A small image super-resolution model, trained from scratch: 32000 steps, 30.2 epochs.
Rows from block 7, named by matrix and row number. Rows with one number belong to one channel. Each number is 500 + 25 x the weight over its row's rms, rounded and kept within 0 to 999. All counts start at 0. Numbers have three digits each. After the name is the row's rms in percent of the matrix's.
# convs0: first 3x3 conv (model.blocks.7.convs.0.weight, 96x96x3x3), inputs 80-95, a 3x3 kernel for each
# convs1: second 3x3 conv (model.blocks.7.convs.1.weight, 96x96x3x3, transposed), outputs 80-95, a 3x3 kernel for each
convs0.32 090:501500539536524535506537495513462495486502491518508530478469521474485518513536531507499490525481459501502499502497490485504529441480543444471495476511488414522499588550504480502470524511463480493527458466595469480542501495498482501517485525507458497502482522531480521520497515493463516514446489496430455489466468481477465460494498507468473510458445493505509470525530505504536516511480550509495559487503567476472508500482530481469484
convs0.33 102:453479502491502495527504472487496459478464431498521496475487511490495527525527544495492484500495491509510503444478479492532517476490476533515512577529503483467488525507482520492476580569546505509499465507498467564544527506496497485500526504526496508516511528525513520500484497509512506496472485495520570514531496492504486505481506513483466480495478518494474483500520511494511515489446476467456502514486513494474495502480511516519530
convs0.34 094:476569488482529461488510432458478543442479524472530540498474480520496471529517475511530503528506492523492501476483480501511519503509511523510490496458470511483473506487517571535498531486475481464471485460497474447520538464464537493450517539503499491526483476501485495489455506495485503492515528573482477535543493532481466495515482491535508493527513486484511535485502535455509524531471586516474537522520533499489534509500551521528523
convs0.35 097:544485486513475488456480478503491510571523507534464464498503497484504501490502488496512542515507522522524526493487519483474493488481495446424453489463464517486466487561532466483450459524529529540517484492464518531503481466485476473484477508500486506504489552539514570547491448460502502491493515485448430530533499508505522527502498495505490506454454491486481465526495480527513517477526492509550508497475449491500528475457475493478502
convs0.36 099:500481509526519514528535493499460484431423480459439489499480491498510539452507525473474493484484480482517508500497502527515504554547534478497526510548553476521536531492486484479490512496501493508525489511527482524505476487539480478506478454480523532507542559529538517488508513535557540542550520513487496528517504511547534522467505580456535573520549513489488492526514515533527503524501453473445473473475455488509513494484471538512512
convs0.37 112:489475475499488523493481557510519478519508487562513534495495526519509529505502523492513523503519500480521470520504501518513505513489477483489515505501516503505515476467455518558555485530525445501529468491475520487445494475479493505483516531511506472484511493489496479503489456548497481512540563508478464474490468471520452458473490498485477496486473516528494507521502512496507507501555477514514517546461520470493491488488501504470466
convs0.38 096:503460490484459473535504490509477467495507490502515541506501477550542521537523498533532492560566495552561520506514511495493464509518508503487467547551512503511464483498533546514482557525504470507477425504482489525506478475460492489469500517477494497496491525514478520486513459511513476542502498534527453438482519461471522484517535545489515500472521492480532490489555497462519499502528562505563553534535513499498490525509444506538501
convs0.39 106:504492461506507500473498502573460438541489465526532515489485550502490523489497495487477498485507515490518519456518502493510517488465497537517526518521532483508522455459536447446504481500525529515536518501506499490511468477532500497518522512480480498465495511476514511475519488447508507520478481517506477490507479478446468485415496565421489537482494498491486485504513500523497498488552455469544495475547508492480474511508492482488477
convs0.40 110:472514456484515476496515504535487512539503518539489514471501512489503512522513517492500498464475493482486494512486516529501531487468514493492513487475493500485475512471478509492542523507526506551504516495475511484485504491492516512493499497502480488511466488495474528518451469515487471513497480548525471494518489513519507558511521462507519490477514512496521502506500485515514482516479513543494534532494536541536515521518480510486450
convs0.41 103:531494464511517425494480436511485480495498470505500467489539486503556505533553492514501506527500502504469474493521509488513496496532533527497523520491545519491518513511514529522479550538499491516472497571436511506440518505538513511529518510474494482501509514539514505532508515458504512475502505488489483473498515497510520527528540494482504492477479521499497494510519508486495510485489505503473446494440456499474514480472505504495498
convs0.42 099:482506503495495480517526508543502478509537520482532523518499484481484500517506506521515504486498513492495521495461502476489525493515512499510498503521462519518478558528509471484481478501507527509449456484530496479529491510514515521509514519468488464475522494486505520500525464498489486518511521532467520477492490474530468532483515494468496507466454485507504500508504495550559506512531541471529517515538497482516489463516499486517480
convs0.43 088:537554525520485514506501538476520481528558528498524557468467461473468481497485492513488515512502533488497524505488485500493480517493483460427475470425493510472506453470523512505536532459458546497491589565488540529467491499518512507538507495537511526498520509502485507499522530491511514480506486471479486499527452484532460486521467493490501561500514552508499523510516537535555533488527554515487530546483556483485488505501514537496538
convs0.44 103:550482503506498533509450505513507497462501508506492491501495506462504534482497540494515497526521478536509475464505519478498492482502502501496497520504499502490496449511513443538524473550544463505503453519536482503512516472474504475515519493523530502485512499503514508511453473496455474524475451483540521510497505556536516532519548506502520491495505509487497507487522504507522518507468485489478502490473515475465487493497507508520499
convs0.45 098:517485504501520509467495530481512495490525502465491505513477491521478513538458482486509549480481543478491538500483467508511520524535503503503516483498497507488483511507490487488489463480518494515512532517515513503521509478479509487491495471471507509500490508511480499508542509538538612555525569534547541511505531498487508500506502485494496513509487531491499534528540548506512525504459487503462466504495494475501512509513507483494482
convs0.46 092:499529500510506511500482483473475493461445455517511486514497513506491487495468484529518498522492500498468515516510511539498509557504507476522475510531514505495523515500514512506487545541521481509543479519520493479533514527539497509484515520488492496505507526524461467462532540493530511487507484497500501503499502504498479488546534512513480509504494547494512495478478500523502506504450518520443474512511504509510486502538528503497498
convs0.47 097:465508487476515492490487439508505520474448492486470502524508521515503530537544557509483479484489503462495499511500531506475498509484492521519519495469494497495505523525543474512524480483487516509519495468507507488496453427455466437459523499534515528502493497485525505489494469529500494516480505548482531529486493469489491473529514546505489505471494480497490503494504511513524519488470435434440503532544543512499489484463495520516525
convs0.48 102:508526478498546474509526492467477492467473477462488485506502491513495486522483484450446476486490510505509510507498509504502544518499486478477474474490504479495506475455454500498498540539501493494479480451442496472506528525520545530514474478452519487484486476479510522509479477460479479471514479490495440523484482461446482539505481454452465502428505585514490506499473500498489488544497538496479516470471494511518537473475516487508520
convs0.49 103:522519492539511445524507472504519535489538520494524493499465462511419462527467514490529487498516476510490460512507493546503498517492510538485529555465499571508566477515486504500462510492482483479505480440501506439516510503519548517475508530469526498485493488494533508490489495504495468467483489481497498512490474499538515474468501518495508535505503521468475533476466515485480527480536525439503519415495513499535510492527514482493506
convs0.50 102:484494481500491477486504491543548512511553518509531485514528499511498507477480519513535538539510504527507492506475504553508510531500524526509528484468511468478494516533493520522501545520532480480519513469472485515503461518517465499533464513536505507492519488475506478474469465526526454496496449449557450460512396438515455503482491515471467502489525522459504520503509471501483438522544485488546521498519528506496460479528513463494502
convs0.51 097:477535500487506480507520530510504491502510495493512505524519520505513535501500535526496511525501498488459455467468481514488495512494500544519505532480486525501521500500501453520580484494504522446483502495480543545552505502445505523477500519522499524484497511505481480485486508487527509504558538543494557522433514511517524511520521512478497497482506534500496491506509539513492492455476529487473487491492516475492485483514532489495517
convs0.52 093:490473527481484523528496474529524519498518555494500495499481484480533520491492457545471495527496525515501526506493465484488493512515520512483479510466466502472489495503499468501514475461447526501495487530529503517497505469470493505491495502515518509524531490509543475531521498526521564550471503452476474455469474476494500487472473467533500445475466448497509493495516505476443443475509540498485516520428484503504496490460435517537483
convs0.53 105:529496497530491503509480496466477447472500471471495452493515511514545524496526493505511482480512482476487462519514516516493506536497537482480439498540524397441478524498538495476483497507516538531496528525547521501511521505501498499513497493507472453470500484530514486556541554506492521559505500603490520517513506546490456556494526506440449511505464444509505454498517500451498527451452474478497508478473451495523510472483492491501527
convs0.54 110:518531507507498488536474425447461500476445468499483488520529494499535486510528483481479490491476484484477478519500520497488513516500497492493453504553482461512496561506482557501497567504454498541509479532497493530483484502494492518496512527507499477485497492497476479497532548494533502491525498492499475520551531471481526459486503499507518498492479466483526514489509497524500484492453504494439449519439406540517504525549523508543504
convs0.55 101:482533538475506531481474495470477484505480480505538531503495505495472493503484533516506533501489503460455457504529523547540498524519456477499537457471515489493520481506505484500531483485477515528520519469487509469482531512488516500477495505504508502481503475495534474517510496527538483521570492499495514505477444490521472503470484516459436516491457490468509502493482495527498494516487516503438522451480533505507480488515521476492500
convs0.56 095:493544523472508540476468545463466516515509549546537539484480521503465518519466507536524524524502518520495509482502494485491499501508516481484490560536544526498531519518562471474520485484481486511484462493484493507474508505517494505505467491477427464476519529499507498463458474485467474524457441515492494497505442465516474487524557525500483487508511522481508529469492497490480508512504492560533490539500465519523489530531508495476499
convs0.57 102:501530509486519509494476483532509514488485487517533514520473476522483487477499487516477504540502505528480503490520505472495513458445479509490446523537493505506526473504480466486483485471506537563518508491451488520449485524508483509501489505487494505503491489489496510491491534517492491498532493513523527535535519474469484489527490498502502539493486509471484474475484492479490540492476463501487507509480508479496500498517533489460468
convs0.58 099:472500510488493513486473466541559544520533571456464534512526540499505540468482510508520529486470498482467497493507492494523504443489463512512505515509522499469490509508496445487451514563542492476516465465480511500504527494469515503491490493544494507496484496522463471499515505491519502524484483503492482477514499520510507502502498509451468463495543537498470461529503491536528501487477509459475507481502521504517544480481536493506549
convs0.59 099:450502498490512505476497507542505528508455466481477478519530523495480509496473523491498487480485508480492491484491493508507499495486484504514527516518534521523508468408438503475484522518513509549497465531480451486491468498518481503518515536546532550522504539523466529527466505514466445463542501479542500477535518521513519527433472529427432486513513513535542492518520495547529501511492514473477495469487528484510460492534500483497479
convs0.60 118:527487468541483458526490499549504460537512479517510494522503512534488489535505471481523533520556544533561542475459487497468467509475497496501514506501500465509511513503473466498502506497521455487461467512484452560484507503507510493482500506512508510505489524508455488465497465489472468476439476487524470464521483517479469520474491485473504491443458513512525519495512486496520476487521505504505454549516496510481472520503496525501505
convs0.61 092:500509534443487545498539525512461453532518489490493471497516491507530521522503525557544522507543527464512514528510501502480498499494522480467455508492482503525506494519522544544565508502526508502494498541540522495494509504513486508535499493514456482493474487495479503522521529527466476490485523516480487456531528498524491552533510495486476450472474512528516504512495483504506511513502468517511489491518520499520500488509496511509499
convs0.62 087:450469480533527523509552506502544520516556505514522508493486505546482499557518504507492525472473516485501532470461472525485476523494486506507486481488477495483471460485503518532478492500486470497482521526492502506492517488474524481494477468472497522497477496521485476524457486537493479510483478470464491500495534529494498518495521461486489453444462452525526478543555476535510444528514490544562533535551492519518503496483456519485484
convs0.63 096:489576511463526501473462478497471517486457507508508548482501522485535524502522513510507471528521490478482490481496512494492504505468483512530496490514495530515499525517477527492466527527494540516509543511484506485460509531528496512472477505476532533543476506500487514473484525498497536529511508537559534533522534518498485460468520517518500515502469492486472495509506527498501559487482496508482510518484530500498477527536468505513487
convs0.64 089:498498504518521527520525545479497502437470487442490509532493480542493457507478495526533508531512462513488477498497504512559541478508466506500496511516505473491482503480491501519486492502514524531507476506487515510508501500519536514542543517544490501509498498508490500481488495479507526498477522501522516510504508513511481484518474473482491496494516522505466484522456493457436471492521491477478448483473500487516502481519516480498524
convs0.65 093:479474508483488525525491494493490493502501482498502482487480537473486524516515498488502504509527540510512498527519532513497496496490480474484460470493486466489507452509553534554516561518501488485531542476520494465477512476510498473508517508537521505519491506497461504488521523483480508499472483467542521490481461455489487547487541534548495503509421480498506495524552527487516501523494482510526508488529533512489466504503455470493474
convs0.66 108:482470502503441489501443510508502469499497459497491465504528504474556531475526507497502487526515511493512513502509514519513503478464512496506515528510490523531475531487452519503482575548553476496462465544512450507477492535498468503512485497516491510506480502516475500522471557541470532547490468508538493517513486537494509527529517503545520498516485483546560498536559521531518512490478481497481479508484449510503513527488502531521496
convs0.67 101:495466481522499505518533511512557514496542480475485473540512513520517516490506489495512515491490496519509526506521522474476489522514500499490516522496505527508492486475479533506495496525526515538513470509558494501525494485482494480515477474524533511521529520522525502492534543504512544522497497484485480498519479488506496508471464490553538542453461456479489493494502528502512520522511583516544523534504480497484501517466472525512512
convs0.68 102:494493514495506501457478483509497509541517492566512493470490494508521505537540532531491505533518523482521530528501495485488504481493514492500494484520528466520548514544563520502456522463472510542496525492447526483468511509496493508495501536535500503503469465491475493503493477453502484461472458490512483516486463489490482506508480454504496456475447435511515495518502486510483514522449484555518533552520530519540498515516499520494481
convs0.69 099:483487519473462459491486458533473520536479487540481511485503472475530512452507508515501481529497480533544498514467454500501489510511510489492495515513500517498497493507507470521512452526502508457444524484477536507501499516504491482538471458518492529499497506472465491479460502481472498475449507494507469514513490468503462484506513518507528455511550488488495551496483530483504530503503513528528496536522465527479490516476479517497475
convs0.70 112:499482537505465509530497505511527522491489512527520502465509554459472557489477511495513519525520539499452475519486434521498472505531494492543586489519550456496512515501461473500486499538559490523514461508511516539531486491473494505478516525500493490532513513533474491521515478529496474497490504531432531540453559587496498488516539569534491449518488482454487523472490531496497526499536510498500487511538532504502460514551528484526523
convs0.71 102:491486495537527499508509485491486487513507479513503490509489470523494458487481475508499500478508498471501508486492513482498515516506476520456483488475515465478547501524449515552496506541425503458515489468424490476490534518483521525481503513467505493513498483512485485525487501519500492526527504499507535545527526461484509533469490450514514512496502522490482496494508492479501503445549513464565479472510485445490488458506500487501449
convs0.72 090:477492545485485506484498517532479515560483483515432458502481505534480488535504489503503499503485509478497508486491508466493521488505514482475526503525529519521535523508520507474521503520559492493495456500472463521466471480500485504525479506525520508514536540517511539499541464478523499491539555502487491523506510550524503498455511540468481557456463533508504454512520462523523468525499515510496543484498542521479475515526509507517483
convs0.73 111:481486490442466517488515519478496490500528512514528503525520504510502510490485510518490485480488485497512505532539505509495494480476496530508538485474513503486538499502506500502512524514518482465464505453476495475505520518490532529516518521516491478473505472467512488489468485484479493479503516503473476496426422476453461506478490445457465465501505485504530484494490495494520536540494459496455497475497550508511519498489517493495531
convs0.74 086:531479542503466517490473577489463487456433480477490488473449472494475507520522508443468497469491498491493480487499501523518516484490503515526500458488506516496504490480501471475500511496534489500472519501487486502488497471477543521529503540548538519499552535515511500471487458509491480497530504509524511517460484523461425467489475450500492467573547544497478493531489476471445467494513495502532538510530537520515548530511511516517510
convs0.75 102:550484519503448490523497488525473503508460470523487483490566466503554447506539455516518496508510490478485487504520531508532534483499495529507499495500493476516495478498472498513490523502496456533475460535457461521478491499543497478536530490536516500510478500507499550532511505520525528494524514482522497492495484497477454477485514483499515493458458493478516532506530527524527523576467484589462468535454482499489482502501488491508510
convs0.76 084:556515509514500483528542524461503517487534549495507505491501519498458489552524501460527521487528512510535537474473505483506542471454489506511497534503475488503479546512484469452458523494468484484453500467474515494528529547534532514520471475477512507538523488506533494519487480505475470497488504510515488487484470463503524490492517490494521479441483480478512484468485451499510453529494502519507472501517486455469485462476527463503525
convs0.77 116:495504467499496529481518539481513463453501452471490496513493490481491585486472564508526484517514477468487504521506495497492502512508506509520470509554513488517493477476486480472482459513538472514472505496498526482518502520520517500496547483487500470475497480489507504522498525518502502504503508519542515435530622497475555502504547543505537531484488465496500475509518528521507530491459470465480491518485466500514499522505491472499538
convs0.78 108:497456439500489478495500477474557538518549521512497501517509514509468487522495497531515523501483478498517490526492468506480493500481493494497483474458474483500529533522506496481457541490468458544518516510514488476447483464472522498505494488490486478465504490446481464464516512500526479465477484462459472486530485501542494453537484451497456487468498540505536541504497494493481479469529499483519490498535527549518482486481493508497498
convs1.32 088:491472466466464500455491485509562511493542521484505523458474515492476489528507473500521513514482488498496495485499517461493512504502529484463494435464508486530518501494486502530524509482455492479491489520490479455503528483503533467460524495491562493507504487498496494514494497497543505508502479491541537545521490456514500468530502478541489474504459480476477467458476445520514508466470420443486449432508477479498514466466518506485530
convs1.33 095:535539473523532499510511471499505540545519484532469490509505507496522545524495523497492506485509523485493478504501500499502512492510527570519494533504477500508513501488502496492491484449444482454484502483523501458499516497504540524496515499490478471488488495464483499492460482496479497473497517514517519521537498519496471479479523465515535452521585579504476514504485529536504539466492470471521550511561579516470484528509497513513469
convs1.34 088:512499512519501480528520471488536536491549499481572531501475470497453492520496513472486488477466483491484525510515513471491494514513489532507510508488498510508480471481466475483474510525498471454523489512526521469489507510512518535511480524461443472493507493484502497468477501492460520547511511538468469507459478459494550486503518500495474440490484496496497521503484509505484483504485441523480483510505505477461499447484456465485477
convs1.35 088:533497493533521488518511482533548488522500450505465457500466502491497509486513504500466509529475507457445516509528506497528521484487494505501517517523521479549527517513509525480509477429464525494479473482476505488463510509498500529524495521509487491505470503483510533485513471512538506521499539501511478499483456488454518519509486479532491472559530498503457459544510487507525537508504513497482498500451463488509480528537487497506478
convs1.36 101:481464461473502490510536480484496533516504526536519536477516504473540503477507473536488488515510488503508497461477471491483496506507494462493527440469522460511527516531487546511482545469450502530476493551516476534512479492503475515503486530484500488516478493518498514493514473499489478487474505506508479478526518482507498512492459477406455521476547573476474471480505491482492491518519475604559552592528510508477461496491483502497519
convs1.37 122:476523489488491489506466505478531565484497582489453540559491448523508481497533518512519492519517508516523509504496501503509487517504499490500500478498528478510547469522511522527512541485475528510470477519497473522487518529506525521504510511499523485509497480517475489528462469515480507509476506514509519482545534474493476487445428465476441482475437475500513491507532514495543553455540566483537556517513556506494465515489501524484486
convs1.38 100:527493478529559547508521494472482510504486497569545530535472475529450486558486480498496473490470437517490461506475477517485492513490503510455473505441468519480468466473510478460430522496473477525549456517584493489528537514537475498545513501522518498487490497522462508513474506508474521509492506499573570553522481522551468462493481451490508540469505575516491504503499510488502491454475456498511515501480498494475533500452487497483480
convs1.39 089:490505500501504496472479465504495512518512510536541513524504472498478495474492503502472473514489475504514504478476502497495501496519517519519552498511531461500541479518467494538493467491465564518471538487481495455463523481521526484514477474486481456464472484501473449466510491507497448493513456508449483433441471466474462458548527505567550529580535469507485470527500477528481465491578534501569502513540470505482498506494498508510506
convs1.40 113:499496507517502520498517533511526553492542547452507547494493525503487505524509517538538498546540524527539527499492493493501485494500516501539490484533489474539501437501482480483480547454478482515515482501526466480505501511498503493520528481485508484487469496517461513513505492506510502517479524540475531542472491525503476505528478508456493504437490535558558525498558510519567516524464499515500484512498489505526506491484524512486500
convs1.41 098:519507549516510523514535529483484481496506470516491450463521486428526488457557505500499465513507482540510468480504501502515487471501498513466512497501538498531557511484479515497496528502538482523461462505472460505468496499542468492512517491504487496497467511511484476497527518487512534536482521522491472488514470539560492546477525519529502510535517501455521521502482467491501488498478586517504573469496565511512517524506497518486493
convs1.42 101:504506481516500502508506488481452519549512507554444500512494490500541542528537524518533550481537541479522512507516482511517475551505500499495494516477487446487490517488485519491507541501474487460510468458563497485525504517510493502490465491501490481497491474470505479454502505501496509480502498512486477497550502497510505498506484470442459445474444511502479485496477509510496506539446501516443498538448509483452491533492505500483521
convs1.43 091:475503498482518509488484511447462512471434492522482520509512483541531476547532541505509507497487484493479499501486463538516496500481493496534468533569504523536494523526501499500487515532501566524479545458453540495471475505469509499463507493491495512526503508490507493461516506504513491515528489480519506511527550494521549473480498490449505490444487463468459433508512452483510470482496452495524517492456469463487466494525486472492546
convs1.44 119:494508487493498496497493475564497478552508475536513481464479483475483511515539518482496467505506486490502493483519499500521500479507519484509538470427483561525539526458528532489515496493478452458489489512541477499518497508515494501483518516493465463484497493480524534525485499494478518483489492483462481511472461492537506489515547501478491488469472523500492520512463508511482510499516484476509493480512505462485515502474500526477497
convs1.45 123:515495492512487495513524517501482508503498509480490527513543458502539476504541478516490489482491516498460491489461488488471486513502489473496464480508507548541538487510494485503488507512509495561438523577477511547472494492472480499483509510494516515496534548530503510514503425462486432478503487507506530531531564534513516491505464447493506490512541520507506476465517485492499488496508497528544521535553515534513504493474498507498515
convs1.46 102:525497472490501452514515498508524486551554561496514509526535527523525463528530474481499518505484521510484530511495472484487468502499517488494486484475475523475508453456488517518492453504486510539511517522503508517515529474472491477490462485484511491516476463472480490472507504507505486477495476448541495510499518483464538512420461432506505451518492463492503505509518501509484507482529469512548444540549480515496509470465508481485476
convs1.47 089:528510515550509483532515467472483467498505499485505487485509522479472511487522519524509480501510507506500497486503489477500465520531492505531549498494522521499499480496527521509511490517524471472490496478454497524517522559493507542537502529494495508470465496486461518519515502485464498515462496512485490507454462481522494478543547504533566531462465469522514514482516509477513514516537541528526501505479492501489522496461467495491463
convs1.48 109:538513491514476473487459472516515500475474514492485494489469470520520491501482463490513467519519485503517500516522489523501506490505510471531560497547551515515488509467472495472477536515525478489507491471482493442503508513517496489518495482513467503510485474488476475488479513503480534514502513528474495492551518426507472475568575581495499542494454471504510507485490503490510524528548537517543540489525508512461466483488523484470495
convs1.49 101:475499529457485549477507517525544510525504486511486515489501471480499492485496492498491480517521481537526489484503535523539504501511492553500493488490492506469486511529516477526510484488519500503515518502491469483486523452470519450453478487508526521496490513545486506513526494523522496509513521504480508496496518519492502503552496507564508506464504489544521512524520528532521555454548589448527565438519510491517482516527501494494529
convs1.50 098:552525482556527494556491475518523521521513494495491492529522478503532513441489492508505472482518506458488485513491496487483462525511506512494514515512505461518505496474492540495513505475530527494473524503525544523535530531513505520512514493510502510493476487507492466469518493487505498481487510516581567489524599509478501504460506513538517510527540521528522516499507531504473499480490517499472516502463519456489512490475490528477490
convs1.51 093:530510496495488487514509535483474517480466453523475473491457493480479487488499517518475483508481510493494517510541531504528525510499466517518526508476497490511541490492505471492519505504518485462533557563541516588568477458462506482507515484490504525516492480493501519512476488500493519456516536518517459506519508538527542575499558543491496478455417437510499528485492514496498488481489486478474501476486494497499543503489542528495482
convs1.52 093:491517493490537526474482518456496513441496496453473517497471489490458456525488443492507554507498509501490475490514502493508499519509500496498540487505516466479446541511525481453496517466464536473471495447486539488502491515526488507518500499497507534506478516481494467487490509551490498543504499488511561545538520503546485442515555482507567557442449462530551531519487525509459499550572517486550504488517452489451489496479512490497454
convs1.53 108:483504513488504518505529520521486480512506488438466445507534505488531505493512492503513506487519509476478502504507501483492494491496487529486477481492503456480494532542502512552522447482480531495483518502519505507499521470469535463483521485510521477484531517512598580531510498475506474474524526516551549520551549504473510501525492487499490464478513497516497508523513494514521504476503511476500513487515552538564517522532521535488492
convs1.54 111:543501515518491507500492474488460442523484460489467448514513483480487478512496472483524494479517486502504458487477503504491511475478486515495529470529564486494484533539546510457464508445487481535511481504526486498503480475491482474525503497536458498523477523536534517529502505479517503515512501515489563523447523561498455449506505463538539476494548518452484461485495495474465454438467520473492512448463483523536523525476517514485527
convs1.55 100:523493481493464486495434492477549524482510510499516505498517513515514503482475489484498500478468473487478471498480504484508502465522505490487473493472498556475522528493507498523500509553505512520499511517465487504442487497498514488489522500504512497476521495510546482525508494528520481546494445539479437459512490491509536494481519513477465453526511476526511516524478507501449482492512480485505477484475461503508517511485494510521480
convs1.56 093:492486499467493512490497500471452483443476491488533507479510565468495546437477524489508495529498473518504493477503493509514508499513512479478481498482469512533524516527516525507512507474516451549520408512493415496478519494564473503520485537534470471501477501480523543544450520527474527518492519510517541550496513503474459436509502489521501511577541548491520519495514518497493487508463510527469532542481505506540524510469488535525525
convs1.57 096:519479456539518513505536522455509501511545500514494471538503505552520491518487501506510487503480481486510503512486481496507532510541519474505528524499491486497494483482481540539533524515499490512443478492469495507522516496503504474509490496531514505519485502551482456495486470479510469515477476497505474450562493481523500526477512518474509560586561516499517502511480481502475502490514477515528451515521485495510497491515525507510490
convs1.58 086:527539562513513542501463470464467490432425442513475472546463469539461475499479488479528530510554520467482460505501508512501498498513499485511494503536541503506530502494525482498512532488491495468453541525507546502490486474552490471525472501486489543537485523502530527514481525521490505529507485473523489477515547502491523494580583557478501492511524539489488504486471488521513529485535483480506503461495560522523531507559523472539513
convs1.59 095:527491486532492453532542506507506512516512518469502498516506488523524489482475490512534521516517515520524524562499495534453474513484517438499496444476472480497481483492480489538501539572510491502500522507517534483518511493501499493474489465464495496501503519500497486488483480445524508486489492475433481467534558493515498477559533535482464452467484475496497485486476475480460492468477515480449473472489512513527493482478498497455460
convs1.60 120:504487469508503455481492471537473471512500467565528478480514504498495480533494497500484488488473492479489514516484492487488517490517518484501477530507495459474480505483482464481516492497525461518501444502525444445500502498533490506483497494493471479473492484451500466460522501465490487488503482505455447499447438498431433507486474468497503494518504498462493515503482481502485508529494556518495537537516536494481509483502494517530510
convs1.61 098:477481514503513551489504478546496486519507504495481503497553519439495522511511474489480490496474459502480452470489497482489498494487500547479480525516515496522520481473481493485476474476477513497473477492499494464446491467486495511522494488519516512515533533505514548561486518558507522521500515482493579524452471497476452505506456453560551560523535527492495509546519525520483459444414500515503555525534534482525517488488496488486499
convs1.62 095:473475517458468488495550516479489520510461514502439467526495489470476478520550526468513535497511521487511532491496473524542509511518492559498499497495493500479482475512498471506510545574568482466500468471510510492516484498521497511523474502496528541527502482543515465478516535506502510504516517484472477511426461481460516530527511523550502492506475471517513495497500494526500519480476476474459480494453481500531496520551520511507504
convs1.63 097:490499496496491488468494476461470490502500496493528504451480496462492528465481510495490493508448437500458468530512498504483498475520510460446451505515502533475485536516502538476481519454480531524484499480460476461424489490501527515504482493525509480509512499514471511482475498467492517489464499498503516469535446457476406429541489498516492502495486539487498480495503507515542495501526495452521506445534523545478482533471492494508493
convs1.64 091:494523515459470508525497519569521513519485536542510512521505527505465477512505553476491482491489483501484496518514523490537516489486493489526504481492468513520507511519513504519495490498494497475562522499547481492525491465488545482503551483475506503497504483497521502528500505517470499503476500510495471511449427463496526509498579550467480510482422451525521489537523484510520472498477513501469474481492487485465476514488485504518518
convs1.65 087:554511496523508511485501484511482478523477457509501488536541515497540548480502505460487499467477515494466533482506488518536513506500477464446501467496525496532519544511492530509491477529552507571544514555508515559503491469530523505503501475492479471505519511484472498454514482456527495455533500494510541514488542553503504555526532531438461490423470501461507493494480469543516500464484493450505540506496501485521532533528526495471521
convs1.66 102:536500483514539519504528517505503507503483496440465482512494488489492495516515489494521470488493471477506475496468503514487483447490488507516488459493493510509519458482488530499480553490474461458516492477512529530527527488469535473442527490484508490515507490527484510516548498516505486508511504482486505466515485515547492475595565472500509442438500494505513496514508505511507479430423486429473528444506548500542492505507503500495525
convs1.67 092:526488500508462503493473508519544508532553502503515513512507525539515500524492462528508540519484500520522526506463469511520518500495495514493478503510488470497484491479491481492486516528502509508518459479483491481474488473494485488510523498512496496524483461484449456504500455499482465546498452524552542523538532521517488484470463505532536586501524529486506515522541497478481494502503479505542496521517441532516478509544498502540532
convs1.68 096:500527518496515521473506512528493502506489524454483533497485482502493497527493451505522502504535528521521499490530514501503499509477488471508539446496505429463456529505509555533518493492473514511502547535549545556589493491508486500513495521527519544573511521541485493482483531490498521492495546489462459498500505528525526504509526498464477488436497496497508483490487488492497481568535466535514440536564514521510521525513504504473498
convs1.69 097:492521527501533546470506510551508456502478436481457449474492487499484490508531496481483450508525457517539486494509507513500500520536500482535528418497520471511532501438500492447484567506504525489477558517483570570507481538533461495518492511516490505510523497501545503530504515518524514512524520506519500512536505528568496538524525539479489497451470483505479501491470477504519531525494500469482486450517518498521500505506518546501536
convs1.70 107:500503494503511519487505559499498563490506531502506502520532513488541534485531533476513516503531532470468461499497520505491481537536474506520541502500529466478536474495514451507570480487435459462428457509504466562558488482535472459525495464514497496509502482520472486531510515508490491491502525512510497498437508590454475578494496522497494485446479542471495540449496526449501531506491486527502478530534569484519550482526534515483467
convs1.71 103:489536477481519498515513506534468493519480502478469476513517535473515518503521519507454514539522527547501511509510493498504524522502526522518505478493480490523529534498490529517525529483503524531527497485507511508526491497504475507500508527512500530511489509469521515493481509482473489518512502485518538528479491430501520529508518463469478468519513465501493532502501521521508504517472516461429531515477570558508503539518530484494482
convs1.72 088:496538492489538502483512520540555498504489496502457479488474470490481507500483510488472541490512524520531497480514488498526489508498487487500479476488499474515532489492501463497507464512484504478532464484528510493488487532547483543532484514524491499497481461482498521502467520477492541503492522524522475506468488494456480495499517544494480502503477504554505530551491544540508547543536462520507515498486529506507532502534484506524485
convs1.73 111:491481487474478479474501486528473493527493496516513497492501494490498473480487472499475474513516496512519494495506517491492508499488504475489478465480483479502512512487500470433475510485511445474493448500492407463496519507520513482498506503513455469497468459492490501495475466478471477482485477480488502485469510468457512459465473497487474452474501486495475452492491467472465476465438453478467485439500522517509522479472505496460488
convs1.74 084:497503519481495492504509506483516513530520527527491507523513466498495463506500502504509525509477512502525546507531512515528527495489473491511517460503518503492487524490496519499486505535527463509518525506508463470507518482498479461485494487524539536486484472479502432470509548580504473526521485510537539538509523529511513484433467492518526524500493459489543526501546527478452466473505507458535534456487480512522468482499487473481468
convs1.75 099:480462524495464517452459512468501518499507457487481472510544507514498514512510517520529479521535488482498481504462500490461504480492475519501491502509485500487474474512496467472474496469493484522499500555523492502477506489499487507447498482478462463492467490499488491498500485497521499492484510467495522507497499531489456516514478457511506487485514533515531540489514509521546482496435570471449570469499543453494481467489496485466492
convs1.76 096:480481503489498504504471458465461484471464484446472475507495469517540522507520526499472509529502521500473510494510517468498527509543538476479482519512484527511498535533495545539505498484467523514506518504465586539504477498513495477489478467494515528507479522527471512496527525496517504485511484490499474485491484477502513512472462502512458479485463450534467473539493496548510517490474503500504487542580480523508522502513540498491504
convs1.77 115:477526500503530518515490506500537465488524471475496473536446492516468503525472509483472518516494542494465480478489534494477502497497511508457464494467478465475480500529495505525524473477481507474536482475534500494507493520474505508488510505506484520469503508484521510497478487512507526515501501508529550490486563552487487494448482523498460495537503544511482515513488510497510535474555459426498482481480483507550520502493516499514495
convs1.78 092:476481504504503507510497536481500518475470506437499549511499502518544500495522518475485508525523510531494500509503540511489496524502504471455513492432464498486497517474446548484478484468489537520473537551514478499502491494515498507524502534516500498492517499487511491494471520527528499503530526497436434408564565500556529482470504517464448474462499547505470527495485496492514497485524525477544529492557540531522487504514502491499493